A small image classifier, trained from scratch: norm layernorm_no_bias, 123503 training examples.
Rows from block 6, named by matrix and row number. Rows with one number belong to one neuron. Each number is 500 + 50 x the weight over its row's rms, rounded and kept within 0 to 999. All counts start at 0. Numbers have three digits each. After the name is the row's rms in percent of the matrix's.
# fc1: MLP up (model.blocks.6.mlp.fc1.weight, 1152x192), inputs 96-191
# fc2: MLP down (model.blocks.6.mlp.fc2.weight, 192x1152, transposed), outputs 96-191
fc1.357 102:447504501557459422532534450436504523502474497479492593485535496497451373493518582519540502541508584483516481487488581419334467554499492502447551542581505482493555485526556541531492461588533489518522538540527381482463477438549417431481546510502414542429548581452429548546445481467527562461
fc2.357 106:531465448430531567526521526446516453420577555462554502444427421503504546438579538507460480519534545428531505466471571552492580474436522467419473516480505437478413450431528462442439451521508536491424431484531522529501530425438551487549547395522532451509514465525512516520461548503550404458
fc1.358 105:555563469463455522521517460466547508523467460547514615494505521443493571423547482402490550479563475570458506492443534426425533482436459512582451463557537595428469467484457520506486575423433439522617556536523460502531494561482419462482467500555487516489498487512531575549498462489487583487
fc2.358 097:489500543475509562468560444549528526473589449472512519537526586561571539476512507467596470499504449544511522540491478463451406509544472504598564508477506511519412572486539427503507451462418581450503565518449522445497510529613448479481477521434529476544539484462399533519403555482529508484
fc1.359 107:525504580574528518492552424542461568427537498452539632466531498552515528538543542497389526526530528434467425432616490558495424525546551564498463512545483526540553473444557434557508491567410478447535480570624440555508439537548498535465505512499529488526493517464508554450547457488548460554
fc2.359 112:504492586508521502503557470489510459418481547419549500446494467522443526469455403496468510442545487459470452484554512501483387480505522515488501571412507435554482533415542543501468545484489515446545610435555456588594420576480394497491537464519507453526566414496481491463481541497433571451
fc1.360 101:374606566530516498516487475471506465500502413507526507546481487439450528525442468497489535627601510541496600468496455459517576468470474507552481448434494537599504496580501438516491425474520422479492438475486524509507435512390568480452561430515604456487462473515561476463523489515541531508
fc2.360 097:570559504425569480536578522561490417576561563552477541510545486532493465522458438520621509493511585594564441451526514467472488503494505394559527463542461454483453489524518503499532451472545588458444448489483463469565381431579572500476480491450475544510454464522510569548526462501423439531
fc1.361 100:439463549516519535469540527507547451562550562439498468441508418547395503418501461505588608435585496439500503518509568478448498453498431480488507593448468448434574437440552537432458453427614505434501580500447619429496442474434495540499529564607465583492475552502514514430550563537557530502
fc2.361 100:500563463538548480478513498478478469498423393493510509556458554486507568508515552474473469396439508612439442466526524547557525531484561445460456547501585381498542563489451465573555487539472522441499467577519492437445503493573522525531534369514473542485522540512508548418502540456467501367
fc1.362 090:478498567561524556531434529502506448554458393519494477501523536541373484465489550498505495504439488497394442481492430574528466475596551475497484489483544504535453464563560497537515416472567535496512472471479523524483502425542466511486492401453439486563485482551452552548479438466439596560
fc2.362 102:500446533513562473531351520461428489544540425480453468548526496561470484513479451620575457563367515494467567495551499411554467527377464497485396551466524524553494542556508439564534499509479478574552505567486468455437445459446562523486530521536514513530397556485487495427498433474476509495
fc1.363 087:477556466453459530558495588423421462559438406593561549559496498484473489413558486462553485538531596496531488546530520594466540472378436513524501510396461510520431495497549508567485472510447487479462439471501410572453503478515495475511516476524473396507539363585554567566474540508451512492
fc2.363 092:451578513565524422501469494495516673461457463538501509475492553510543486485558463494494581485495531524633477539549525513551454505510548544512578464421569502363501524520505401465441482525511546466539519526447526425502411458526476522548518564514453633536474468451562508521495440442535461479
fc1.364 089:484431546568475468584411422466505505521503572502472451511500448516487494478469499473531581481468540483416561546470417580416542410545529482383483435567503483551528427576438509515440417556547517486547463516504532401384517516512519557526430504495560569539513427641458513473511461475499463543
fc2.364 095:420464542513567514532530474404518574579591364460544539471494476454453404423508648380536524562465521533580506441473567570420500516497533493463490593469490550400480575498421404527458416521563519584469427471488510484511563504451488498507460454575570520404501465533475489494456537515433534445
fc1.365 096:417474470479467468376520509473466527470445507521456486483589531538583429480485501535505460490517540516511507506562598404538406575543455493476508543589502479459504571543525581517470438423516362514507448474501549527544436515541551434486425528583426569541480473475528517481439551546531516523
fc2.365 103:481472471448543472519543469430491520624436494476543532436534527484514578529465546476500405420517554506589479456422405453532387422557494524528453545460523546470560506527514511425485523461388504546448557410523419390467494483520472605536505520492536516480557550502448527481483429493424517543
fc1.366 101:487436586474510562506515402497497592519469482459553488430520592485482529559413471418536538556581495568593551609542474535442569467457498500544568517492497440421522490497419463538537479354482570553508401460517515441536560443501461464514542518482477477470568567455561517463466528425510470510
fc2.366 101:441650500462396464506475488418457595568587518524429556511472437429525537520428508459582521501535582575466529417478476507576522385495544483519459517511486559522393527538457459564525626549521494554548428509571578483489462512546549454517531477452450434499538454549488502540425484497407520486
fc1.367 095:476473446541467554506528539435544570497540484463491408530471481526457608419436463529553553507461463403558490504491480595535520487487467472483388503520520438517471487490466405519575480563517597573532503450512584425597498503486412489536439578454475539623501582491497550439525509633490529476
fc2.367 103:521548466512510492512492490496497526499482390503507476615390458466496581477468534526459531477439519456525455455467520485549492488546431459473428575526495497546440524467396403461467571539556488543496402506630493599558541521505501543492548474555520449535572524503490515365497472651439471469
fc1.368 092:540507437498464575495471523522489563546494396514448491470423535457540505483475555489551519487549490466520469547522516516481516501469457383534533484544460408540453427563464551606519477530575437460474484513588509476555518469583481537497501519430517453490569596494503440396487503430572539481
fc2.368 102:542551638496531460451467522498534525524456461495514494545508426571617505550512443549476457527524520524441542494470522487520483453585497576512475499524501582420480530513547429531526517545505495488527430519468517489554535488543516442579561427519511486495544552562519384555476513459555582505
fc1.369 092:353532496582548435541506466456499511504525439554522476463556523500524449585496385564571497521493493473417524486490461457526467543560513433391519472555532481451545447504557451458440451526408433555518526515567423537473529522550449469556541508545543448463503475542527431461409483535468473496
fc2.369 099:451461480510440453589415466443473518623536460375572524442477474478476468520492445543528496618494572517518563442482503521498426500479421515520433435413477587477432548507519417592461537565473436496518506499535551501538512430433537550378425547531481501543470509575533519507567489544507536447
fc1.370 104:459453566492573520516522514469489465509566497559545549528455494458396504462524523442618485560496527520499493542518465508422475507474451463484540451433451487441543527481612483567539576549468519554494512378431432450438465471487472534546499498433446530611568479495461627462487495437441522495
fc2.370 103:537419452528531528576455432489498532482470471569466534469472499572462502496586466482528525565417498473496492526568532624411440562430536470543487590485459449440509524573422411477490465534565492544520446445509532567608555529505535498506494436564526462468514519509408519448528532485446495505
fc1.371 114:533437470482454480443533517588447560477417501469516535497437514460491474523598520498605479449435637494435525593562477514474525462480517464440516561564514514458389484564482521520426615538519525511467432485513518442539545465609506436470488520478513502461481531564548582480503437395587499535
fc2.371 102:471457597384340468437528495517523535439499521486543530591505521495484514519594573477469412511552472501487536414480577540585571485476545563448596506504454544536475555541522515442591510589514514444513512552499530455475464573489530564483591506603454472495505599521648460521513497485551464434
fc1.372 102:569501481478494475466434445592466401528590588532540458464491566436472567462486444521573506417422476586487467505444432565571530381429467516498530526569506505445469460494545494452539497468515501409441504452471587502465556523522518464528414381552532539494478564486615425428506548411469474589
fc2.372 098:391495456536502515505450494485579537434416461473457454454530513514455562454633441600553572461570520473539465509433519505516464535471496498390565470550398535511471480483458446476492444489408502414524448522581583518488436443535485588452486491536502465467475505471460503476517449518451503518
fc1.373 098:563541590452510548546590494582442537486482527470495455581455509517490486517499532523614531542499485491449557407456538567494556453450490524411527521578505536450475512510518413463461525576472402421404549489538434489494521500504484429544523546619559493478481500580522450449482512541550593502
fc2.373 103:441546480476514470477557501536468449535574516568499506491562618497542569537462439496447533429518547511502405492470603530494550478441440610515513504535512512589483474433432445457583430504439462497537445487415557531564512468508554486533586553531464494495541393554568533490522533555541494460
fc1.374 091:539491565553567529484501496423517441410492519552485477413576428437528583542534472461460491490433564563462532452548489432569438497482527512551439460529563514493470516515462366564520512518485435565537505584495396519501459607513534419445468473444581585473464484422427500458553530498500468501
fc2.374 094:476460523533557524518645512454491471447505453497568448471557537482448530452573480494486441484560440462467518592512472485421429446494525486482463519418470392621517445476399558472514552552507531537569628461504462492623466475436472568528477572399501470495504430496442580491506565497512542534
fc1.375 097:432501574444553542548491470547494475448459565472576579525487554535561541491443381528521469447533436498447562480454494498455509489577515523501556517448500482521523629479465580475485461463590473541485498576531485456512520467554574578517452539443533500554436405553441470546492392526579411421
fc2.375 099:523500549491564481501482430551565461521550547486473521505545613511502427427489471524564493444494516567502526521444481478507479587596600423521452481574474456491565425533545438423444623421555449476446465515430596427400594479471529552495529583494448439580469385492464546416567515426424474452
fc1.376 088:475501564588508548462440489498473523538472384456447509632463550456427499590454487475520513460493423456542380583555432524456456450532512479484403636483555511460498527580412498612520497516519508535452515487474511418415466538477538528482443462510535540461503481499476461511515488445408476496
fc2.376 093:490463465544539492529411439487411548415588549545459508476497501557390465471495548448405376511478472547468536466493458408630490559494542413454419490497456549556537523508556499515516559551487542557551459570445513493468530570445509516566503534520487482521385521536547516522449442444522516656
fc1.377 104:496526487495439390552504479471467508567459634478570558518440558443491531416461548558425525491456387482439456573371472495434468452485503458506497527366474599461571514494554478491505528575484554494512483535516514536479520522491543543412434504444466517511518640416425494540556491576503593507
fc2.377 101:575507479505494462483518382551529518390554574392451413520575497525512532556434516517561494374435558464564621538445541560541394492549475442450494404517515555434499460501517509440507552547502543485506600445382515504444551531508485463526514539471479514522463543429497517572522581546523483542
fc1.378 090:464428460515455447496532566566392481412461544506497628410581504503444535610471585516495450507481459451462424450404531355487501427556482506543486484528500547486570502480459549541515521487521475480548486540614474473439449566535501585534546483461513509465520537556614504566525413503518426600
fc2.378 095:423453599471443485484629552510623578386519506476369490488556466496550555492445484521455543510578558453547471487464507479435463427505520460463475466512452515528505473559452484465540467430474494573611555504559479468563544366409517493473484462522475493531484437387515565506468488542512528513
fc1.379 091:562501534577523478429443508470448442474461532437486494467384452520576440396515493479503529457343467502430486592497466451469564422469458533577518441462505415482497466373483470393512540522452609524488455483553461567474534566527546565572517550501482507450573559533445503502456480500486501551
fc2.379 086:464464477536521515497435428520522535486484448530491394499514505481471541585488492459565623424568472489529551557493482550551476542632521499560488570527408453504536488487529518487417540536501391493486483496396468442432435523477415487583477480449397407420497498571413448470601452526431484513
fc1.380 099:595537484364593463609441506456544470463522530559431501461496573472505419546471481403451506487504520415503594528408532475503488454507511503534405563429623462510449540514538518533501513503472457532534462475453462459505480536536472494437597536513563466503465481514573542423546604519458444470
fc2.380 103:482575471515637502567424443585528497541478570480517409433551480502506507559484541461472355481450512594470481562533461491553557473566500551598557482536451449512535462445339475577475507482553458516436424486561466523497507527530500492504528528473514476533437499481509481555415461485527562562
fc1.381 097:565483446445544554565557502542427415475473492560520456581554486478491544410519553457490514533495485494568478423483533579384522502505454496450539549475496485556450449488579494516505542411486389423447512478495483515497624604526520406506491499447415519476512474540502495432481512540540520539
fc2.381 104:566529541409491528415523548558613570485488445491475517606514595601633505483561444497493600493514569494502553508475621487530433533522533621514504436432617500543471488555471474564510408504548561546500476561523434479571481429573532554540490406524539527502520442451574494537499427487574519482
fc1.382 096:531454457493451473491501619499435460491451489438508488529409509650546513497453476429463491438592504558431430511391520512483505500398470494522451476537553414566525548535454457528561499597391462452428526563538489535462427433518497591492477544515490499521583447521450457431489507448464512465
fc2.382 100:504513567533557504405473510519480567551433457559511542419530483559521583477459524527512500569431582573411529566510484440435481451473493510552493361597525531482590607514416510522520568528583528566411595531489504508481497450472486490564470569533518529511585544425471494514500460517518512484
fc1.383 103:548419504482506473477438533559510517492469512529390420448470582534471437522529454513487467493548571436531511463556511537527525540520533469531544463591530442484604366560495566437492491495443563354483521464470458527513433563566468445554515472444513510556483452492491492469483479462496510498
fc2.383 103:506426474438572532483523506476479422438420591530558502398544510479487501532505516528535420524586538438520487474535577416482490564479488531528472489500582461551575516526444561503459595611506482502487508579537460524436420471502525511528521490574458486532425531541421507556587513481508588550
fc1.384 093:550576526518526493474484433480486502469526412501536469459462536444449510455439488592377481466470464494474485503514555529515442481537573464488417562541560435522521531470584469545489502498497603506509641528422521489449382567532503447472504456445467466518531509564472527394555522547446419473
fc2.384 102:475606589491554484550550529422404492516504482501483526528491565536514519424555503622521470560563559512470542536550521469497451426559478559550433603495473441514530526417507546567456485482451530494570479574478448616502479556548424420505419470546580455463517470466493503487506523488550473452
fc1.385 108:568524482558580540483497372545471506485461620541533476486509548487585545528531567496573578522527473471535487420603420453490478540529408578526540468516513524470498499476524477545592432502524416432531499500481567472480526524568611461493528516574491457471519495437510540477489562511482424545
fc2.385 107:484475584456421555493494535487529483570614518394417461630467423471481498515476471477493483526464466387549462426457405488474564541521485381530559484480452475504484467546538488433456503434491423564464565479542446551525516475375571497464497468543588474559508454556542458501463576519507500540
fc1.386 098:531592514450450427525570540477657469450476557508495495504537469469566542528539496442583491421605549615495496487465508509543563421541496420498517429375517442571450557472425568441567525549460428508492459483478486425506546489540539458497490542531514523473495402502529422463546540508462472454
fc2.386 099:580478505501445571588479471537498486508547442524499520474461513531504541496528546521505492489531531465507466574503534433621495449488432540522496499526566512439586469497545470436524465500478389549536495420443490442405529520492574502467509568441453562589530527432470474569516473589523489583
fc1.387 100:618645550462530509574466489574551427541565500494558536504493480489450484534457568492466465442394455531512431507533520471507412438501639493484471556526504470460412498496453452487496512555512499532477540504587460571496562486568540519488559550516463494519558481428528483512453568370544506475
fc2.387 098:593486407534489534388507492463481536500500531497510503382617555455535556426568570537531572474445401523537489487509506596528510551471546561474480537461469448505513501455452453588471518491431499557537517374497540534575450559540498516590482468504538531563512554541569463583594527506492415445
fc1.388 104:535487522555385536476482481550504515576477542430518505435505490536490477426518511444550509436612545372539415500504486514565504427522442542502566491552491506411546535602498506501585446464476505493487470492541549568435462505536551571394520537451407498485536464426564523493471419524478509397
fc2.388 105:523547579448495529517509485418454543595405589472518523506458510457466547471431503483509572533585518452521462484489542524522532551579516589580503486455527505478454428574505484533437652517458454548500543423515473469559517513510507507446492491465537488540525485531484498516541561531631585556
fc1.389 095:473412564553513454412481575500537529491602487462505439471532441391551529519546500472527580535529497415459492462490483535543514539452555423388444464444510556519429472470425494463529478581525504526476439525489449556554406429419422399477460496491366480452463524608484526456465524563552486462
fc2.389 098:478528440436552547438423493474446460518544503535582507514525423435493539518495391523505496521501509397526429527541480545474483503478487411549436503521563499533512346546516499448416500541422435517553457554508605508476475543460557581508470514418479490432570518515493497468472550625512487545
fc1.390 107:495529512445505432518457552541561497615521502588625556505434463510449581464482438444515432475518490466602481455432582585563432464511392540480565572553486519535463572496535504431529534504517433399421552425488458509525498414560571451572436436500598525469492545490549500465561511475592577519
fc2.390 101:470571568426552494383476543550504516433484409573461526557548546545518538490581482533523536458505548560559548605455472497556589442480440574478564513468520484501466559460498408454600563495524514502565426545564589535573435419585478573467465473529605462484475494442546458549452537433507500500
fc1.391 101:459603595524476538551531444477464499513629526546537616517432404502482449498500503518443510576516523544503557527399440508510376501506483508597469551519592474492503566539450505438514498478467490541511460498549407448561531523420536533429440528495577495492346556510432470462527553447510480578
fc2.391 098:528450541522479476501546621500498545491473551454536482442529406403521458487453473496552448464433474574539462519606489534510566435475474481451514581526517513405579519441537494377478462517559566508529516391494412451564422485581384471540504526428492562508473518553606450553445489503432534529
fc1.392 110:523507556509430446526485516547490588494441539483535463490446528458506509573569562470539528486439430398519490544437529629626605463450531576481351598533551483472474588491540564535587508497543537522537482513467504450574534482445430481469431573618532398529504427534525449445501400559486481591
fc2.392 107:491449507439434406486466496440454519517400474492483547531500499425490507491490582480467471504493542506447476453519517577605559435575424511494510524485507530549492475376354475471469552474462436529482433506636431449504499563552526498620508501517510448501485474530480502474494460461550564493
fc1.393 100:520552480469472506381539534504561605539473513465534487441495416535482485426441559486472536513502403545445590378423496564455500543456513513530489488532439517491445510529520545557412509475543478494485467480439440414511473487571556541521586539521397540484388434528498427514420507416550531486
fc2.393 105:563536466521463447431579529473473418522519542548500586490446493497553529568574559504572525568467500437485473465563541568491505518508402505509448497465413448545508525503521445610538501506474515434475471472624540454436499543537536470521445508436518428426461558542506425434487488381572536454
fc1.394 098:458474509534535473471519471501536528471520455475458611478434511534432494495544465429574483500467564409538502350542546567496511518608539514449485548544442484450491547593461586541560489433566576625385507508391499470525529445453458521436515424502513477468497451528414527533505506495520520478
fc2.394 095:513466555541418493458513566467498602411423498511515481526477467451471529506565442492503548562511452477520528419442506505580447479481572562480477544553516468592517477455482586376487408467512593541572553500485470563436489558516526526582455445467553547475396536538400575530500530508521521525
fc1.395 099:519555505542434521497598460497489429458554515472465489403495506476540451490454535492384503450536497536524508543469420457520484520457504517548412493473572563573477431554623550508462452509512552550512554484479503468429408578467590465504544505552595472531540455555462517429605519447471540452
fc2.395 112:573484526543510545506466540512437454524506507460580539535473547532482509414491560654556492560523587520501473479563539538466565403490395496561489556537500492507481485472436527546469497450487499472457516540499487573531463509520544449428477492499552423458493557435524473593466474531481513565
fc1.396 097:578532428504450512536461484564397518515561472559586386524544571471467600468498482425580485624500507548480529490526552498493483501487450419495427371557530482473513561518472439465492519424539452516413431522501485490458464488624491475523554428433456544511523453429547492565550520499532490622
fc2.396 093:442461533465486573533486465493500464506588402501473519484515464541613395527498407491496484454498491491441449602554483538514539640537429437455458512544497520538478502501572368429447530460457426455508579536498587502603481441495540486563574456488576551454460477471552530481509505538499483492
fc1.397 106:455571466420577514424492588500501480572593466508491431494505506472469436465493469511565575479461571465498567449463545549552481518526494504504577604501498448511565445508569445379513484537479444521449578552563447453501530466523473455455401469604535527445536462470557506514487523485457526512
fc2.397 107:527594517558601431486483497458397402591430470577498488480484500502491552463465459418492539489531561548570510555485536508521490480494472548558497493480505469483465508402595494568559438494527611495513531495534531496499487402544574495404564440550532494536515479554511560499592484603456473479
fc1.398 091:530544580433534523469491447419495473532497561561510459498460389508438532418521548506381568493538568479469523498480547461459486509402444495547469441551571538468457527527568571531435498541474483499446432482488479497498500510494514458499564402483591488532545440529451498472519600500516495475
fc2.398 091:587478499526569580487607456515503500421516551544553492499417519456485486511410482554577506590515584491476524501526480494381495457539462479521507453561509429457581484527451540577444473515556516451467577487422487437545500508528560437629536625492502545399505502479497430486475454555481572558
fc1.399 104:475417438557469582573622507525549526545472450568450540547499577501502476443478476475524476495497448576469465498563392493512506492493517463488560525439592464525401410546569454487535493559524584493550478421408548434526438547550477523511511544548442473484491532506498439420578518408560520523
fc2.399 101:525502585580493457414492391568526482429495503420552483495443504469457473589511481611508452458569568501530508421581500500534531393517531502558519486467532469544471516536512502624563528504561510557486502455460484475525519488447544482473565504554431500481596452497558496514450477441506474606
fc1.400 102:598466516435422697540539455474454511532470391452465528552492570439415464429476512396486565479501511454503545507493418509513510493471493514602523583482485552567508549547481555517585442485506526494484440496478559488475502428545476470490499478548518555551552540516441474517469613502523534411
fc2.400 101:529592557492447553445453464482523548513544534469478515487437462447572564541406525527529547432455563534526459521594551554562588532541478499619554495454548393374357495511606470581472494443515594493569515435505540494503531508524494443472587573440455595492461545582575418498462505411476486450
fc1.401 091:468551460543615569473547496567552373552551466502530496452501459458539553457434457320431492457465539524529538503463552534527560417542558469486493463536468512440466531562476484536472460507514451519467506509548473473516383590442522455454543489509407535551459546537483434586490444522508407523
fc2.401 091:518549449592513572453527570567522509466542487568550504451498353522488568508567519554534598540448550491544452405506417571484492452500543525422466452540447378525427497463498536514538494499537520457500455546536479505498508549555522490497496518410488507543517501551497479387470552576454517489
fc1.402 099:506464519439459626454530497515474551492542517516494516439502516591374508486445570491547425518504540464537450497455536512409557446561486534520460528517472502535505520463551571407485521506474448511511525546491505504474528492522556463537513537436397638485415545553497556577469479387494521584
fc2.402 100:514463455463497464566524489487553436579489506527490485507479429421532576528473472432414491473436488503518472419493529559511522453515468462459546623491406458480484558421462467464491412538462520425498467475539601460592508496573493473499573497464370528521528562499455523425543500497454465470
fc1.403 095:472489631582462442488518522563558516459525449526480549477467501487547553462503571513599472483520457421509484525556511497388580554568465561497407498472531461447454582483568536528494484422426525522542459526411579503506490604487514505478563500476485498610429513551508534529509424481498394535
fc2.403 101:462550454417540462528443438436432482531485513483451464352547496460443519465500520540401451520497458491468540529454576542500472540453433471544484575431566648519495423421493541381499517497544447477514517516473466516567579520559506541442435483547443587401590592554518536433502505532559540502
fc1.404 112:555414447552463458509598537477373554459464460553501441500472550403521600512440548483543486468560484546412501411534452574457531471543587560407471498513504520469531479495513457501416476426486438549387404444483489524571559552444412466598583559498454514487510450571481402391553432501530485505
fc2.404 101:502416542453425506485527479561533505575569449462478522558545536614558555504558573465513424476585480352552506463523597556555510605543490513488466583523502525462548483448464584426487492525491544486515522424538470515470472510505535506507481448455422427485575437534592612424483497525526380410
fc1.405 110:504610480558488490634474516537420445496457590523534515503468507570444505488512541535375509472583477547576534560472476513449512450507484542395469474436416462561483475535435451447431478535494515507534386553475491583538446599445499521526454518451530562557562493509500427489458486503482552462
fc2.405 101:584541419501576486472576473540562559530525559404587445500480487507489555573523541514521490474408550497474541552517542469542513474498445415487506538571486527462544478437408576502585547569430508480441594526477459541516512467441477546489575456480404581492406527589565468534572445517457581525
fc1.406 097:525534475513408489511449484533479541465443556497517530462526573458484384467379477517426487544547440504478587517521443500560502550473453598575565538438460535596456528570606488450539440533502516498556485495504695489523528529495553508445518543539508542570499412505444463500614526489405565472
fc2.406 105:503553434560523463500501457564564428557523571432451505510557495553557517500336485581610432437536577498527464491447474465511559488534498476645461514433554530437394495506474535538508588550475503606415536389453472542524525495500553470483511565506461531513492577430452490541504443422545509571
fc1.407 102:556460540490567484445451542616460440512482474466473436476485459445450506600507490523491570498473494499399558509515543547414518453491521535446458486528553450522626431530452476480530473476491461482446440477514482410366631505608502441500514418449535629485518508563505438484511538547486410645
fc2.407 095:476507533543597483605511510569531511483542517441465495519516496519458449446510524573487539465501512508522583501522583443476475526496479562549529489508501487564464502487499412556464515456502491494496577496509501496467581562487465532492526452619520570477527479489530568454515499631476557552
fc1.408 107:426529479495472484449464497534509521597452492553578508574495497531391509492579540428499419549467478489494449576541478546453559467452498441640607502561530446544563555478597522561554492458478489532508496551502589533446413516564423515422532451499520475605457469510434508522516357513497561475
fc2.408 105:544560594591524525545435431515506525515473560599498552501485598561546466488461429532504566468408478536519513513446415496562450519558477420478583487481540549407474537615513442490364469493526477559492483459467529541406513509551480514452547556465529507483537522522479497412521519511513565458
fc1.409 089:518570511389470455544508423530494412537495606483531496479458522557530400472511487518507558508486499550457595468438564543668480413501532523526466516550594440523493474447517473454421538499497478428408424477455546463462541445605498605496438459476551446513480480606577415483454522502548427556
fc2.409 100:539544558512513517410400528526465486546505506556545443481458478352455499417561472473539540492505539519436474539516514498550542428545514590474571560537463517586485416459506410551534543512572435533500520524547487451546525464523473496421505564523541527453530484534471509492402481508528554507
fc1.410 114:439469552571494527580518531412519499498553428518472649513404509560436453504461521460510466535533520411533446405552611485406409468524474516496516526491413461521555497483454520527505491481503519663473425482433482459589548409491538554484606460533508469456496504510453535621466490479532576524
fc2.410 098:487499508430463498505557520467506475439416555536495471498495389362361536445534453571449547601492507501590498407471499507492494536473614535457530562518459414502466462437545517460467417438512481448511481472465515431493511527489527503554469507497510536548458473527473559630427525458511487512
fc1.411 106:494437520551522489439543561497488473517523561539602446471504467480596401491444471458471561486470527499478417570509534513475469512520498496434484385450436425560508570442541532489421499427483476509535528501516584500612479566465569471532440539587511424441467441525547556559490433448524393489
fc2.411 103:489507512530503526481486585604601570446482568548550453511613494499507541500424575598602601521503558508576503434469439475474545468599547493496492465516532452508510511515483526514420507502450530433516485504460345452566532537551463486529436498458456439496458471460472441449485480495500540473
fc1.412 099:613502458479441519489553440534518574450515492375499591475425421452476477519481505486526478479491507461544484529445477479503426514481512522458533550559473478493487499456533535463533524541529540438522557519562463453550502548452456527470533447398556485480482560567621478565545502406620498478
fc2.412 088:465490521577426455457509529535572541399427499565430517558559462467385516426511526474430433545584584569566536426420480480455484402551477565561481493529483516551442440586569494551493491507493501559591470440520436516489473458458501484497472473470469489477451481454528483499578509414526479563
fc1.413 099:490515530496562471470470514499493511468514471508511548534444481523518554488570563527374429485428460453503437475543468468470394455533485521594496539516505569537505587543506443456505497519456558538613541545589422511533504536527634541511512537478514556493451528491444597346547493435585460565
fc2.413 097:506517540521509400443589495565534546422445561454512471471439577578462588472470487499497554513499436464551499616504520470460444535536382433463516578465447465525585572387588579435463466557548563429507480446476482503547471429506468407515563558508515517523524475570446476531455461478492530536
fc1.414 108:437530502530576416485463488577482464519577567515561456535519602475530477504500493407471540467478534516505565546459402464474505535607504479385522448405460473562461566598492589437442451490481487495441454419499425559499481525551384594528442550569498485490538427434527506484443504530453540449
fc2.414 099:553535509487490480596542475501502440502352557562559464431526535529481488529513494498526494466462563484456543502532536470504537463467474472506467468484466514524552440471509566510468554615545523508455504467520577454412516469547473550462534453425555508544522383509479496515592572535461459501
fc1.415 100:510496399557503504488576495525485407511451445412526390506400509513513493455536513459511494547454415356503506459600531526536537545475551576502541513467522371516518510530523463536496498522457509494357459484583393424536456445500547487489463468587434503511515482514458546521479571471444440552
fc2.415 091:542462378505390492477559529412539439527503577530549437520529430545463462582441390480444457439400556475473560582457464509562482610471604472505474516487455456501518404490614542469486440528495465492535524552515564512514518526493565521506479470580553476435492562517455495301473449477520478447
fc1.416 098:455475493578529452539516452550479461542541515520559469450436548572497634561401499512497509507445471470547530464457565460466461473611513501476538431480549542526481506471485573565452526510608419502571508482523434457464416503594492527607543469544371540555550566452524472442540491440508445448
fc2.416 103:415448588412467530499569469485528470465569439516480463540457524647412514563463474450531497542470540445631465555503558562540613504430395485402538453407482415525544499498499477491494462445454475489489508591624507470528409454464518574516507505576504454515502542479435512487559486527421568513
fc1.417 108:471540447481534529458501482458535458595579487467384489495477543549501522504481531573543574523406437496562554427501583419464471524526465528453407521557543519429493492528509490558522538537536588490503546470482527473453492486510533510469560404466387534473427485500482470520531471556545511360
fc2.417 114:468398465507570462563466527495489530456480429484412515512556506484570504475505463459397494409473568489547486488446509545468580557456481408519395591484472446514514529513566467550447494377527517550519509523499588586513576513592521552497449512575515490367467465488557525403484475516502534419
fc1.418 109:533505498462557560533523491496445523399503465527493534496437587473488504494528451520409431478530483538472437547441446559502508544482519452464457448492535526562586507469587487466491486474487597505498618511484537467454425501502418504508468535521489547507449446437511503503523494530497491511
fc2.418 107:524575607502537508470550577482530459492506519524550518488514543623468545450505488623569493571426608589480477453531476455497539432581499457599376478586509487441486528498518453542471449476501540442423531518474464565568478508503540464444529502490481494461439514498481489495549440595543449482
fc1.419 102:454531495540542469503377533457458427523508402494474475464527521592461395508531474466549487545484519475557507434564561517400504460502479545476446454394516478453611484523563572512381428520502509517472384437427410489602437609512438516527558479489509515457529523535459557519521417485503549539
fc2.419 085:474445395448543543565470507506463500505539543668439384484453490536444422545578527542509460543542567531561480444486500451570468488396556554486579445406501534582557515552440401463482469516478544526496468531446432497532463456416463511514481557579549503423441453578527565618452478458493535481
fc1.420 104:475456457490546428512524482551462545431560421564544508431480441561470452513506560563441509529443540537526478415455533518425469546581476439490452450494443563493566557500502449440480586534512599553559584564522517527496412581635548529587499565514466457523458579536520528406495456550482465499
fc2.420 102:495566569421460385508579505512455572399454597541498462524471464560507543457481503493481466477556480411562533587582585434451447508504513556569430586456471483483518525431564522525525493468480570448492424516446405586498498429468439447544465437579491563528520441500444607547506489565451460429
fc1.421 101:514489511462563557463391589486493510481437445387594498519542584459542581493427540526495595501519521597533478460511488522440425482496493496528444542540489501473534427537548429487499436464531582580465495570487484539369564503459511510534502455495526515513557548497576499524544487423493473497
fc2.421 107:498468470416538483500487431471512471512413638576411507436530534544472483521505562550543528491506585493478503450501556570460514509464457473535461515588421458415561607440444484479580493475572536595495547571519561476468547506501518542453527543532494469506564540419573481539497499563482523513
fc1.422 093:586591564506483462537525483581548508549519434555586534407500530412531485530447473591455551516463431557462622453555470513547503567482543520512508494493523494530441510444438475445482464489431520503558600513553465510459446459477521500429483492505535475424499571451564421489552546559540455454
fc2.422 095:457572541488497542444511524459450402610585413509529462430498456500548603484507469513573490535526452445532541483527501530437479534487446452412516494539565510521436461449487467534471498503481439486522517553445596552489414428560507516554466498528527543482463489533627514475501607560425497535
fc1.423 095:578469493551424498521522475495426554416546514487480542468459483481388521513456592469494527483544480470518488630551495489471511515580586517542544484437458491427506540477438411502520436500426634534428497529512464549550472572504507520535478587517499565516404541476523541527470332533564493419
fc2.423 097:531584473468455424477439456464447528422527546469435542513507518485483497494432599548530502532433489444446420461430511504521556470606541446433569527531456589453424521508538501558454571436461422493445402539498492524456515553430605473412482442449415526493478477497527604451489462548460536575
fc1.424 109:556485564528462511466453573502521446453499463448486419500506570510375449556482454479549551553579553488398470507571496496529486505450588500470572535519556525450591491417563507451456407440568562442497398483485554558525531507551451494466532532543444468580472524416552474543497477410484569520
fc2.424 115:434523609482517546549455527441500515551440519538461504474551597461391473519493457524506358503399543507482497504494477484550524476514479464475549483436535552486433538520524501526581531522462430542485551495549445465456571510519602507487497578466515480497447503538533508582462489541521619555